Weights of a small audio captioner: batches of 192.
Rows from block 2 of the text decoder of a small audio captioner, named by matrix and row number. Rows with one number belong to one neuron. Each number is 200 + 20 x the weight over its row's rms, rounded and kept within 0 to 999. All counts start at 0.
After each neuron's rows are labels from the 100 texts, of 14976, where the neuron reaches its highest value: "tokens" is the input token at the peak. Only what is clearly more common there than usual is listed. The data: synthesized solo parts of chorales (CocoChorales).
# fc1: MLP up (decoder.blocks.2.mlp.fc1.weight, 512x128), inputs 64-127
# fc2: MLP down (decoder.blocks.2.mlp.fc2.weight, 128x512, transposed), outputs 64-127

fc1.118,213,202,196,222,187,201,182,194,207,165,207,190,197,217,217,205,201,201,188,197,194,199,201,193,204,222,180,231,207,204,149,225,169,256,179,216,199,196,212,191,206,199,168,164,199,208,220,207,217,192,196,189,197,197,222,188,210,191,189,215,218,214,187,237
fc2.118,223,198,203,223,222,200,192,159,222,208,209,206,204,203,190,204,190,190,226,229,171,241,221,214,183,179,195,173,198,160,192,202,185,200,196,190,184,235,206,147,186,225,175,184,226,196,182,220,173,229,203,187,197,218,195,216,229,218,231,210,173,186,188,214
tokens: "d4"; "d5"

fc1.468,203,233,167,187,201,211,191,203,231,189,206,192,222,162,206,178,202,192,193,219,181,190,183,213,191,179,191,224,218,198,184,178,235,227,238,176,236,248,217,205,212,223,187,242,211,212,196,179,203,169,177,188,210,209,195,198,211,223,204,194,191,232,191,183
fc2.468,195,173,231,195,212,204,202,216,169,191,159,203,197,186,203,167,222,195,159,185,206,181,231,218,225,170,172,189,231,223,172,194,188,214,176,198,187,205,195,198,180,234,203,184,177,191,195,200,199,228,193,206,195,199,191,225,205,240,224,207,254,199,183,212
tokens: "<end>"

fc1.200,238,184,185,238,167,171,228,164,204,195,179,175,206,210,197,188,191,179,196,240,228,225,205,186,230,183,217,172,204,190,203,226,230,176,181,199,216,203,228,205,243,213,174,169,208,227,196,196,204,172,237,243,201,197,217,194,185,199,188,190,203,182,177,186
fc2.200,159,197,199,193,197,197,195,230,216,227,245,226,200,218,199,194,183,194,209,217,183,218,204,187,195,208,228,196,177,213,185,193,177,228,199,177,197,229,220,203,216,217,223,207,197,190,183,204,190,195,193,184,141,271,178,204,200,199,209,206,181,207,209,199
tokens: "5"; "4"; "a3"

fc1.444,189,209,210,181,202,179,180,176,211,197,211,199,209,190,222,194,197,174,204,203,219,198,189,189,220,214,204,208,204,177,170,184,216,167,225,207,187,178,189,226,176,236,186,185,189,202,205,196,222,207,198,176,206,181,229,185,167,246,238,201,182,197,243,226
fc2.444,241,204,215,159,206,217,227,197,208,198,210,185,192,197,215,172,179,215,200,187,217,193,203,205,164,221,219,232,195,231,195,187,213,223,188,226,220,210,184,203,196,192,221,194,180,174,202,186,206,211,198,181,178,230,180,195,200,199,159,199,182,173,196,210
tokens: "3"

fc1.346,189,204,176,216,170,201,177,197,195,227,186,205,205,183,235,189,221,171,183,173,235,205,220,196,218,225,221,195,191,228,199,191,209,224,202,212,240,229,183,227,222,186,213,197,178,186,203,174,207,172,171,229,182,210,201,194,204,212,169,182,227,195,220,196
fc2.346,186,155,181,265,174,191,228,223,226,237,195,172,227,205,182,198,219,183,182,175,211,176,201,211,210,218,209,217,199,232,209,216,210,215,211,208,194,185,194,227,184,196,227,177,189,198,210,214,217,191,199,168,218,176,192,251,187,192,182,201,221,215,168,191
tokens: "g3"; "g5"

fc1.357,198,197,186,198,232,177,193,196,191,208,192,186,180,231,206,180,200,169,205,207,208,213,177,171,257,247,198,203,193,206,218,202,178,227,165,216,210,206,173,194,181,188,226,184,195,207,197,180,213,213,183,185,199,188,259,231,181,241,187,210,194,167,192,198
fc2.357,252,227,187,210,212,228,173,177,172,186,190,207,189,176,173,197,212,182,173,202,197,189,187,204,254,218,196,182,178,207,182,202,232,221,164,207,189,199,195,214,153,190,206,201,212,195,187,153,215,188,215,229,204,198,213,183,205,227,197,206,225,199,169,209
tokens: "5"; "4"; "d4"; "d5"

fc1.480,199,177,205,181,250,185,191,211,168,185,194,186,200,197,199,186,178,171,177,157,205,220,182,213,193,188,163,188,201,202,215,182,179,196,194,242,231,171,183,233,223,185,197,197,202,230,229,206,211,171,234,222,221,180,204,201,235,201,209,214,236,203,206,190
fc2.480,171,219,222,176,181,234,190,204,190,168,188,214,180,199,233,197,181,188,212,236,189,192,203,160,200,187,225,190,175,224,198,233,192,184,195,222,227,203,215,189,214,205,188,236,200,188,187,218,189,216,218,185,191,214,188,158,195,230,222,168,184,183,184,209
tokens: "g3"; "b3"; "g4"; "d4"

fc1.91,230,205,183,224,234,191,203,205,213,209,179,200,170,206,202,177,223,182,175,212,181,205,218,179,233,229,216,200,193,214,194,201,187,235,185,217,192,192,187,212,151,210,212,181,201,202,210,177,188,203,186,192,190,188,240,202,194,235,196,192,209,178,180,203
fc2.91,229,197,202,215,222,189,167,193,171,208,184,190,205,203,188,194,191,170,200,193,207,201,183,189,267,207,193,174,188,202,198,201,223,247,172,181,172,192,200,217,157,204,190,205,197,194,172,136,227,204,210,208,212,196,242,194,220,230,192,212,221,222,182,233
tokens: "d5"; "d4"; "c3"

fc1.473,204,254,197,201,168,219,222,214,174,205,175,212,172,190,197,169,239,214,208,189,235,228,184,197,189,206,219,220,215,159,210,198,189,187,206,191,213,171,201,165,239,182,218,198,189,210,214,218,224,195,164,184,154,196,225,186,181,207,207,216,205,191,207,186
fc2.473,224,212,183,210,171,205,209,201,202,201,199,201,201,217,193,165,185,221,210,212,189,173,242,212,213,182,180,216,210,191,221,199,202,190,266,195,167,201,164,197,237,215,214,179,181,193,197,175,220,192,225,217,205,183,191,191,235,177,189,216,188,191,206,202
tokens: "4"

fc1.389,201,184,223,174,212,176,186,205,180,192,180,215,187,225,189,219,200,212,191,246,206,182,174,251,205,189,212,186,221,207,200,218,211,194,187,215,192,188,193,219,226,192,202,183,195,207,201,227,200,173,219,219,200,239,213,213,170,210,208,201,194,211,209,178
fc2.389,207,184,200,192,218,231,221,212,221,216,211,207,186,189,188,179,259,208,205,197,207,175,180,219,171,219,193,157,185,215,196,224,178,186,198,224,194,211,222,158,172,184,203,206,212,227,167,180,191,179,205,191,225,200,210,186,193,195,204,200,220,206,195,193
tokens: "5"; "4"; "3"

fc1.221,177,228,195,201,190,176,219,212,207,219,207,217,237,263,170,166,186,214,190,184,228,201,205,201,189,166,202,209,186,219,191,196,223,192,210,195,228,188,211,220,199,209,204,219,223,205,221,196,197,204,186,204,179,199,173,167,202,236,213,191,236,199,199,221
fc2.221,174,225,190,175,237,210,170,217,208,216,160,207,183,202,170,231,212,191,217,190,197,202,226,198,208,171,206,195,161,224,152,226,177,246,192,199,184,191,206,203,220,203,186,188,202,192,199,221,189,210,200,190,192,214,188,197,184,201,205,209,197,184,192,188
tokens: "f4"; "b3"; "f5"; "2"

fc1.261,232,199,199,175,203,210,203,226,174,200,197,184,184,217,195,217,199,212,226,203,215,159,198,201,236,221,232,240,205,228,207,191,190,193,238,195,211,214,214,198,201,166,179,206,188,217,208,223,186,206,216,235,208,156,208,173,205,201,226,164,207,193,199,201
fc2.261,190,202,202,167,206,233,209,221,199,200,198,170,188,167,197,213,220,202,180,220,184,206,214,218,227,162,209,205,196,172,181,222,207,224,197,183,196,187,185,234,200,182,200,187,177,203,209,202,212,224,191,193,235,239,181,230,222,197,217,176,193,203,177,205
tokens: "2"; "a2"; "c"; "a"

fc1.360,211,214,183,184,210,219,200,186,241,174,196,192,209,213,224,177,214,167,194,205,191,249,197,209,188,182,190,238,216,223,207,178,199,204,208,220,173,165,223,225,203,180,179,217,224,193,183,224,226,208,200,200,205,196,178,204,181,184,202,187,199,218,203,206
fc2.360,168,210,200,189,153,178,177,232,159,180,212,184,191,216,198,167,203,203,206,189,216,198,220,228,231,197,221,210,236,250,192,214,197,215,218,192,201,197,214,218,200,185,226,189,194,174,231,203,182,188,194,195,208,217,188,222,191,190,214,216,176,213,201,224
tokens: "5"; "4"; "3"

fc1.378,185,199,180,230,195,177,212,205,153,196,235,219,202,200,223,220,188,171,194,185,198,195,220,181,210,212,188,205,225,181,180,207,217,219,241,207,180,198,168,208,211,215,156,206,202,243,225,206,200,206,207,216,216,190,233,219,175,184,224,220,191,219,207,209
fc2.378,225,213,204,141,174,248,195,222,215,195,176,188,207,185,172,198,209,215,232,172,197,217,197,231,217,221,186,204,185,210,199,216,165,198,223,203,207,239,217,210,216,176,194,203,229,203,226,178,191,213,218,222,171,225,185,205,169,218,211,199,210,191,212,178
tokens: "d4"; "d5"; "c3"

fc1.488,232,197,196,219,207,183,180,190,233,204,170,195,215,212,218,194,204,228,203,188,180,159,207,177,227,212,199,208,205,169,178,227,199,209,195,198,202,211,182,195,166,216,196,236,177,184,248,220,214,178,206,222,197,186,173,216,185,188,223,158,195,209,205,183
fc2.488,181,178,227,200,199,199,229,182,206,219,182,221,227,179,173,227,188,204,201,228,212,150,219,202,216,155,227,170,190,190,241,186,177,175,185,170,200,201,198,223,204,172,209,188,185,177,176,177,202,190,178,230,229,215,198,196,217,184,214,168,180,199,233,183
tokens: "5"

fc1.128,232,211,178,218,192,183,185,195,196,198,172,183,222,226,203,233,192,215,172,151,220,204,210,210,211,186,210,223,204,191,228,193,200,182,211,196,182,202,214,201,221,215,192,186,173,209,203,214,206,203,208,224,192,205,166,199,173,188,188,231,201,207,170,218
fc2.128,157,186,247,211,195,218,203,176,212,200,192,215,195,210,199,205,161,180,222,187,235,212,202,197,196,200,163,214,200,193,165,195,184,200,221,210,198,198,162,202,213,207,186,191,193,180,168,207,218,216,186,221,200,217,164,157,220,234,218,204,219,209,187,211
tokens: "f4"

fc1.76,205,184,227,206,198,194,204,204,187,216,179,205,194,202,176,189,200,176,196,224,200,233,185,167,219,244,184,185,206,192,218,159,185,195,185,161,209,180,200,194,194,212,209,161,236,199,227,235,158,189,168,218,172,215,177,220,176,219,213,207,187,235,171,187
fc2.76,175,150,231,201,222,208,188,203,203,220,218,194,215,174,206,213,180,190,203,214,214,152,207,214,189,202,206,202,166,206,208,222,210,211,158,164,226,183,211,210,211,210,184,235,190,189,185,172,173,201,222,219,226,194,181,173,215,189,203,185,182,185,206,210
tokens: "d4"; "d5"; "a3"; "a5"

fc1.100,205,226,225,192,187,196,186,196,219,205,179,213,182,200,260,192,216,221,212,189,229,182,196,213,202,224,204,210,174,209,179,182,210,168,252,210,223,174,177,225,217,196,202,168,210,204,217,199,227,248,207,184,224,210,205,212,183,215,212,224,179,155,198,184
fc2.100,229,186,234,207,205,193,179,193,206,224,204,184,175,196,231,177,218,206,178,207,239,216,195,210,153,211,187,210,191,199,209,203,214,180,222,218,178,195,213,245,187,177,181,173,186,162,206,217,211,183,213,191,200,182,206,185,202,197,193,164,187,195,196,229
tokens: "3"

fc1.345,233,200,213,202,161,182,188,202,224,216,236,191,238,207,213,214,204,176,193,177,132,182,189,217,212,195,197,216,227,204,192,212,235,199,218,223,203,202,174,191,198,187,222,204,203,200,190,178,197,199,221,216,212,206,196,165,203,205,185,207,178,150,204,217
fc2.345,202,194,187,177,206,215,205,220,201,245,206,179,140,180,193,182,175,228,197,209,182,183,172,189,184,192,223,166,168,215,172,186,215,177,177,218,181,183,208,239,179,172,179,220,221,243,200,207,205,223,185,186,189,216,162,174,220,205,191,217,190,183,216,200
tokens: "<end>"

fc1.69,197,214,231,181,220,211,202,212,209,181,197,200,231,236,185,238,221,179,187,205,199,208,227,197,212,185,213,178,178,164,209,199,196,181,208,180,197,216,195,251,194,223,202,199,191,229,187,208,215,165,193,186,207,196,197,161,205,227,222,215,195,234,200,220
fc2.69,217,181,239,199,246,203,187,176,168,225,193,161,186,181,169,174,212,190,196,167,215,211,169,221,204,208,232,177,188,228,209,182,197,209,192,180,236,193,219,210,227,214,196,243,160,180,198,212,177,181,198,232,179,216,225,208,204,203,194,223,213,194,225,195
tokens: "d5"; "c5"; "c4"; "d4"

fc1.2,234,197,232,168,184,227,231,210,191,207,162,239,232,173,174,205,221,187,217,223,195,221,201,206,191,209,176,241,171,208,193,187,208,203,217,186,215,194,203,237,197,177,211,223,199,204,203,211,232,215,191,220,189,171,225,210,197,207,232,224,175,196,224,170
fc2.2,193,220,174,221,202,185,203,221,196,237,219,192,169,201,246,187,212,203,239,214,207,159,179,194,185,162,190,215,227,204,162,233,186,239,223,195,183,193,230,208,212,215,225,198,185,193,188,222,178,205,191,202,188,206,224,196,185,195,227,185,208,173,183,218
tokens: "3"; "a"; "g"; "c5"

fc1.292,187,199,182,224,205,193,203,198,149,172,222,208,218,168,217,201,186,193,182,190,211,202,181,224,208,225,200,197,167,221,230,212,187,206,212,190,216,198,169,234,206,204,146,205,214,213,215,185,238,176,188,187,203,197,222,203,178,200,208,217,244,174,203,195
fc2.292,152,219,230,218,185,224,214,205,207,203,196,153,198,201,196,237,222,214,192,235,199,239,209,192,206,214,195,210,198,203,210,213,221,178,210,213,236,212,202,217,211,182,240,210,231,201,205,208,173,188,226,177,191,202,190,206,199,204,192,169,231,191,219,208
tokens: "d4"; "3"; "d5"

fc1.397,211,190,194,192,227,211,197,183,202,207,195,156,182,168,225,182,225,208,165,232,221,222,182,187,196,193,204,192,179,191,214,204,242,217,167,189,217,227,206,215,215,212,207,160,187,206,153,191,162,200,197,243,240,176,202,202,193,214,203,231,197,197,207,218
fc2.397,226,192,160,184,216,191,191,235,190,185,182,168,204,192,242,157,257,207,212,223,215,205,192,222,183,216,209,197,167,185,201,208,210,231,204,200,185,204,173,232,205,190,213,228,154,231,219,194,193,174,205,198,215,165,167,197,189,180,169,239,237,200,228,183
tokens: "g3"; "g5"; "g4"

fc1.348,198,231,218,209,210,216,210,234,214,193,240,171,180,215,210,192,197,208,200,213,195,187,160,205,244,203,222,202,213,196,226,187,201,168,196,194,218,188,185,187,211,155,185,156,205,228,205,205,188,194,205,194,195,233,226,203,195,187,201,193,211,221,232,216
fc2.348,218,172,178,197,172,200,211,197,231,207,225,177,199,188,218,215,170,178,170,210,205,220,220,173,172,185,187,173,198,151,221,180,201,185,214,196,181,212,218,195,183,213,220,200,215,183,218,229,172,219,192,195,191,211,208,192,238,154,188,174,203,221,198,206
tokens: "c4"; "c5"

fc1.160,195,220,147,216,193,194,221,193,205,186,169,177,203,219,207,216,209,198,193,197,199,160,202,211,195,186,195,195,206,174,212,213,219,197,173,219,196,191,198,223,183,208,207,208,198,224,230,163,219,188,232,198,244,205,186,145,236,180,205,194,187,156,199,156
fc2.160,191,238,190,174,171,220,218,199,206,227,246,214,200,201,246,223,209,217,218,224,220,199,173,171,188,166,171,170,203,191,175,204,202,180,212,210,191,200,203,184,200,172,164,207,208,179,178,173,222,197,218,214,197,209,211,159,221,176,200,203,190,208,210,192
tokens: "g"

fc1.179,200,191,192,188,202,215,200,210,201,198,159,212,243,192,197,187,212,205,223,210,210,188,171,215,187,170,183,228,207,191,212,201,235,183,207,217,179,229,240,209,188,226,210,168,226,208,209,209,160,198,196,190,240,222,225,211,207,195,216,188,157,210,211,180
fc2.179,193,205,217,157,209,233,200,240,189,200,203,191,200,165,196,155,229,198,223,205,246,176,192,192,213,167,196,195,198,218,197,191,223,209,184,207,235,216,227,173,162,194,201,220,203,205,184,184,181,171,176,189,190,208,214,236,195,212,233,226,231,187,167,215
tokens: "g"; "a"; "f"; "c"

fc1.197,201,192,214,189,214,208,211,175,198,199,154,229,231,189,265,212,190,208,173,226,229,155,209,189,167,216,164,200,175,216,197,141,233,169,220,216,172,172,191,207,201,197,200,181,199,213,179,172,220,232,200,185,203,237,201,217,192,215,189,200,192,204,171,200
fc2.197,193,220,207,206,195,203,192,180,197,215,216,160,152,209,211,195,244,220,179,208,235,200,204,205,184,217,214,173,180,182,189,219,212,179,211,215,209,233,185,203,174,211,184,219,174,177,207,199,210,200,209,234,203,182,175,176,263,223,200,221,211,154,211,207
tokens: "3"

fc1.194,206,173,205,193,234,189,203,196,198,213,191,191,180,200,200,189,190,218,188,179,191,198,190,189,184,208,186,228,197,226,214,214,207,209,221,280,183,206,213,232,187,157,219,209,196,182,203,167,224,187,208,206,208,207,213,191,190,207,190,227,224,200,169,197
fc2.194,169,195,221,209,182,214,188,193,221,220,189,235,210,164,222,232,214,208,205,198,225,209,197,169,230,207,201,196,232,211,186,210,228,199,178,156,189,216,192,186,216,205,211,207,207,253,191,209,200,191,210,159,234,190,194,168,211,192,178,176,217,163,213,230
tokens: "d4"; "d5"

fc1.401,201,216,207,200,184,176,192,189,171,220,187,188,244,164,214,200,206,206,176,189,200,207,203,186,211,191,204,168,196,199,191,236,203,200,200,215,211,229,186,210,195,190,165,198,198,193,211,229,205,189,206,235,217,210,236,217,214,208,208,198,203,240,225,164
fc2.401,187,181,201,197,199,187,225,225,191,194,223,235,182,243,195,209,206,196,224,194,205,186,244,206,221,211,181,211,227,192,193,198,174,215,201,206,197,166,204,175,178,218,212,209,186,223,208,207,195,199,183,169,201,165,180,211,214,236,220,197,216,173,170,190
tokens: "g3"; "b4"; "b3"

fc1.142,186,228,196,177,192,226,203,224,211,192,199,172,203,172,209,202,191,178,188,184,174,212,199,180,190,201,219,200,189,168,224,204,191,153,215,225,218,182,213,221,185,196,234,179,172,197,218,207,205,158,245,203,194,209,208,192,190,186,227,183,201,187,209,172
fc2.142,183,188,229,203,235,180,199,189,220,182,196,203,193,228,194,207,228,213,250,178,148,173,190,169,175,182,171,207,193,224,180,225,188,232,169,216,195,177,206,205,217,166,160,218,172,182,217,219,185,175,217,207,227,227,222,201,192,180,206,189,231,201,217,195
tokens: "c4"; "c5"; "g3"; "g5"

fc1.290,222,207,217,208,196,168,198,203,188,185,171,202,223,185,170,218,201,185,191,230,169,177,207,195,192,164,227,204,202,205,196,209,176,183,220,192,211,208,186,168,214,210,220,231,226,193,208,199,213,194,204,169,209,206,231,214,185,170,206,164,197,206,247,162
fc2.290,206,171,208,209,212,197,181,210,192,185,215,201,215,196,212,208,151,222,215,204,188,215,222,199,212,192,201,214,218,215,226,194,260,216,238,166,228,178,186,194,198,188,182,196,195,211,211,199,247,243,182,176,199,166,209,186,197,180,167,201,184,201,197,177
tokens: "f4"

fc1.218,209,187,198,214,221,190,181,182,196,199,173,180,212,215,255,191,200,192,208,245,211,194,214,204,188,190,186,203,196,200,197,172,225,169,222,198,175,191,193,238,168,193,183,174,235,194,191,207,199,222,223,200,202,214,207,187,172,227,234,204,209,162,182,179
fc2.218,217,228,201,167,208,221,241,197,190,199,182,194,144,202,244,182,231,218,207,196,220,175,201,224,169,220,206,194,178,172,197,211,224,163,214,204,181,221,180,219,189,175,206,213,189,198,185,209,214,215,231,217,194,207,185,215,208,218,213,211,189,149,188,210
tokens: "3"

fc1.320,192,181,195,220,180,199,190,185,193,208,204,178,196,184,219,188,177,159,200,192,226,213,194,218,183,208,194,218,191,230,235,193,205,236,206,210,213,199,181,222,219,201,180,192,182,223,170,196,194,208,190,238,172,203,206,220,163,210,229,247,225,209,204,209
fc2.320,167,184,198,200,202,199,187,191,215,187,170,204,225,206,201,209,217,227,190,225,197,205,210,188,170,203,190,204,170,194,230,183,217,175,180,231,189,216,206,204,224,179,199,219,242,188,210,199,186,204,235,203,234,230,196,185,198,199,187,229,212,207,235,179
tokens: "3"

fc1.204,227,193,223,202,200,185,206,180,190,210,184,191,214,198,209,222,183,215,218,193,182,228,191,201,203,191,199,210,222,199,185,216,184,177,155,205,198,172,178,217,226,200,209,179,238,176,234,203,189,211,231,229,195,221,228,192,178,194,182,208,220,211,205,206
fc2.204,216,205,187,210,177,204,172,195,189,167,181,180,234,203,227,169,213,201,170,216,205,162,219,181,198,202,198,232,260,202,197,208,195,203,207,193,205,212,237,166,228,187,188,242,213,170,216,216,195,192,222,194,205,226,192,241,201,191,188,205,223,202,216,183
tokens: "d4"; "d5"; "a5"; "f5"

fc1.258,199,221,209,228,164,199,227,218,204,185,196,175,231,201,211,174,223,188,185,172,192,192,183,197,268,197,211,180,197,222,216,209,202,187,215,212,237,200,174,199,201,193,219,207,169,179,225,214,248,212,202,177,183,209,188,201,236,203,179,165,212,200,194,171
fc2.258,223,240,167,228,170,202,193,202,229,208,224,214,174,191,217,199,212,218,207,176,221,197,188,179,195,198,176,211,192,197,198,218,205,196,174,193,197,223,186,224,180,167,209,177,181,186,209,173,191,263,233,199,188,195,191,183,224,219,228,203,202,234,168,186
tokens: "f4"; "3"; "f3"; "f5"

fc1.386,177,179,219,170,196,181,186,190,180,214,184,218,203,184,214,228,209,184,216,191,209,202,200,190,232,200,188,243,199,187,198,186,185,218,239,244,207,170,197,207,209,201,222,226,192,204,217,207,201,183,175,186,196,218,202,184,201,227,180,189,178,211,216,251
fc2.386,195,215,227,172,188,184,202,200,221,208,228,212,217,223,224,204,170,225,222,190,234,241,201,178,180,216,209,213,224,197,182,192,192,177,230,190,199,202,208,201,186,172,232,208,173,211,234,202,198,203,193,178,196,193,172,216,196,202,163,188,191,196,208,241
tokens: "3"

fc1.293,182,160,225,189,200,203,165,189,190,189,186,206,203,191,209,213,189,175,196,230,169,219,185,220,223,209,200,225,219,244,238,213,168,174,207,180,184,221,180,233,175,213,198,222,187,216,218,225,188,194,189,180,205,212,198,208,199,208,226,195,192,226,203,203
fc2.293,173,201,234,201,242,206,233,191,234,183,200,213,160,193,188,200,230,206,199,205,236,186,201,180,186,215,227,198,174,175,205,186,195,188,200,243,218,203,217,176,214,179,199,212,204,204,202,210,184,208,219,197,217,198,210,165,174,213,190,215,250,193,201,178
tokens: "d5"; "3"; "5"; "d4"

fc1.325,169,213,175,215,166,204,216,191,157,181,224,201,218,226,210,196,204,185,163,198,203,186,200,208,194,199,207,206,206,205,224,174,204,212,151,224,232,215,199,235,163,174,211,172,205,212,214,220,206,189,182,196,168,181,228,197,234,190,205,212,185,217,203,135
fc2.325,191,203,200,223,231,216,205,186,187,174,181,188,195,222,166,208,205,184,233,213,209,202,238,207,191,163,218,191,205,195,181,195,197,213,189,173,174,163,186,209,204,173,189,225,211,191,186,210,235,222,186,196,205,203,171,195,198,195,168,182,213,181,240,228
tokens: "f4"; "2"; "f5"; "3"

fc1.203,215,227,193,210,216,159,188,200,186,199,165,168,180,219,206,195,195,202,186,212,175,194,201,195,248,235,212,196,200,209,206,178,197,234,164,199,195,208,200,196,168,198,233,213,215,175,211,180,205,217,198,206,189,182,243,186,193,250,188,211,216,183,200,207
fc2.203,224,213,174,212,237,202,177,211,178,222,175,184,228,190,203,196,213,156,200,212,203,204,221,216,230,240,202,204,200,199,190,198,225,226,186,191,193,196,226,206,184,187,198,176,221,184,184,160,207,197,220,215,201,198,237,185,226,207,207,197,223,190,180,209
tokens: "g3"; "g5"

fc1.316,184,172,217,207,186,179,222,175,225,173,201,241,230,179,190,150,218,220,219,193,206,196,173,210,213,208,168,224,192,204,175,180,204,196,188,229,215,203,222,169,185,207,199,213,193,213,188,200,228,195,173,211,229,233,177,163,215,193,204,192,186,181,191,232
fc2.316,171,214,133,175,225,240,236,195,230,139,196,196,197,202,209,201,197,190,211,213,205,218,180,233,209,196,200,186,207,189,205,202,240,175,202,194,222,199,206,195,232,221,200,194,233,196,143,228,162,203,192,216,196,212,196,198,187,172,224,223,215,216,205,226
tokens: "g"; "f"; "d"; "a"

fc1.263,166,200,208,179,182,201,202,200,182,181,197,188,192,192,219,174,225,219,241,186,151,203,209,200,186,173,211,236,157,195,161,201,181,187,222,200,212,219,203,205,207,208,233,220,221,190,213,167,185,214,216,208,199,187,212,188,202,224,191,200,184,195,197,206
fc2.263,177,194,169,196,187,164,183,204,199,205,178,234,207,279,187,181,212,246,209,167,209,213,207,226,179,199,185,186,210,198,232,198,198,212,182,187,191,184,169,196,195,183,203,176,199,204,231,213,187,206,175,188,197,207,206,196,219,183,182,190,182,212,201,196
tokens: "4"; "5"; "3"

fc1.33,212,213,175,182,210,207,189,188,233,196,203,199,210,200,185,159,217,231,154,195,219,196,175,208,201,191,219,206,169,237,164,201,219,197,228,194,158,216,189,211,188,221,218,211,194,197,228,193,208,191,190,164,188,213,205,209,179,207,201,171,228,227,183,205
fc2.33,192,176,195,181,189,206,180,191,159,174,200,198,188,202,221,231,231,189,192,208,182,194,204,193,190,205,175,215,216,191,218,167,204,187,237,217,220,198,166,226,246,154,177,202,238,200,188,165,213,181,195,229,194,195,191,174,208,198,192,197,200,185,174,183
tokens: "<end>"; "3"

fc1.152,220,244,220,220,181,186,176,188,217,215,204,202,176,197,200,171,204,159,193,210,208,177,192,166,219,244,192,231,221,221,201,204,195,222,177,216,231,242,198,199,229,202,211,229,184,177,223,179,178,187,184,220,203,170,208,163,184,233,222,208,230,169,166,218
fc2.152,225,201,194,187,162,244,201,206,181,198,188,195,210,201,194,200,227,213,208,163,225,217,229,166,219,215,220,181,171,223,196,204,221,195,191,151,192,169,213,251,171,206,215,163,196,248,180,200,211,234,185,191,219,198,230,199,215,203,194,200,206,238,195,208
tokens: "g3"

fc1.164,193,195,221,206,209,169,171,192,187,207,213,180,203,204,191,229,178,177,180,173,215,210,198,209,221,202,203,223,179,212,246,176,187,204,223,190,190,183,214,191,234,219,213,174,246,237,178,195,225,216,210,214,197,164,174,153,184,216,171,189,208,198,204,221
fc2.164,213,184,168,188,175,219,194,192,211,179,196,186,201,205,215,208,209,234,218,224,206,176,217,201,211,205,177,176,183,168,177,249,174,210,190,171,191,174,211,234,175,231,203,169,179,194,210,252,214,211,216,180,214,192,202,190,216,150,174,210,212,187,178,203
tokens: "f4"; "f3"; "f5"

fc1.338,223,214,224,190,162,236,207,216,206,239,209,200,168,221,203,173,185,189,234,190,208,217,187,182,170,200,186,207,196,230,219,151,218,188,198,186,216,184,184,188,218,237,159,222,194,203,200,147,178,201,177,192,205,205,209,172,166,216,187,224,174,176,177,185
fc2.338,180,157,198,200,219,235,241,174,223,245,208,211,221,189,201,196,200,197,199,195,174,205,201,218,155,191,218,182,221,163,206,186,229,233,202,157,223,205,211,210,204,145,217,222,210,191,184,169,191,217,212,205,214,202,174,216,199,178,210,176,151,203,222,191
tokens: "d4"; "3"; "a3"; "5"

fc1.229,197,196,193,185,216,203,241,251,192,206,173,178,239,210,210,220,206,184,202,183,204,198,182,170,203,196,242,218,182,171,187,176,194,202,240,234,215,186,225,232,213,179,210,203,190,206,212,207,220,219,206,204,196,174,210,176,205,194,226,223,208,219,177,203
fc2.229,188,211,231,161,201,184,196,226,230,206,177,230,167,193,172,219,208,200,194,217,213,179,198,195,193,192,188,194,180,169,193,225,172,197,182,200,209,182,197,196,210,226,192,220,222,192,232,207,205,190,223,205,182,206,198,223,172,187,168,207,223,191,169,223
tokens: "2"; "3"; "g"; "c"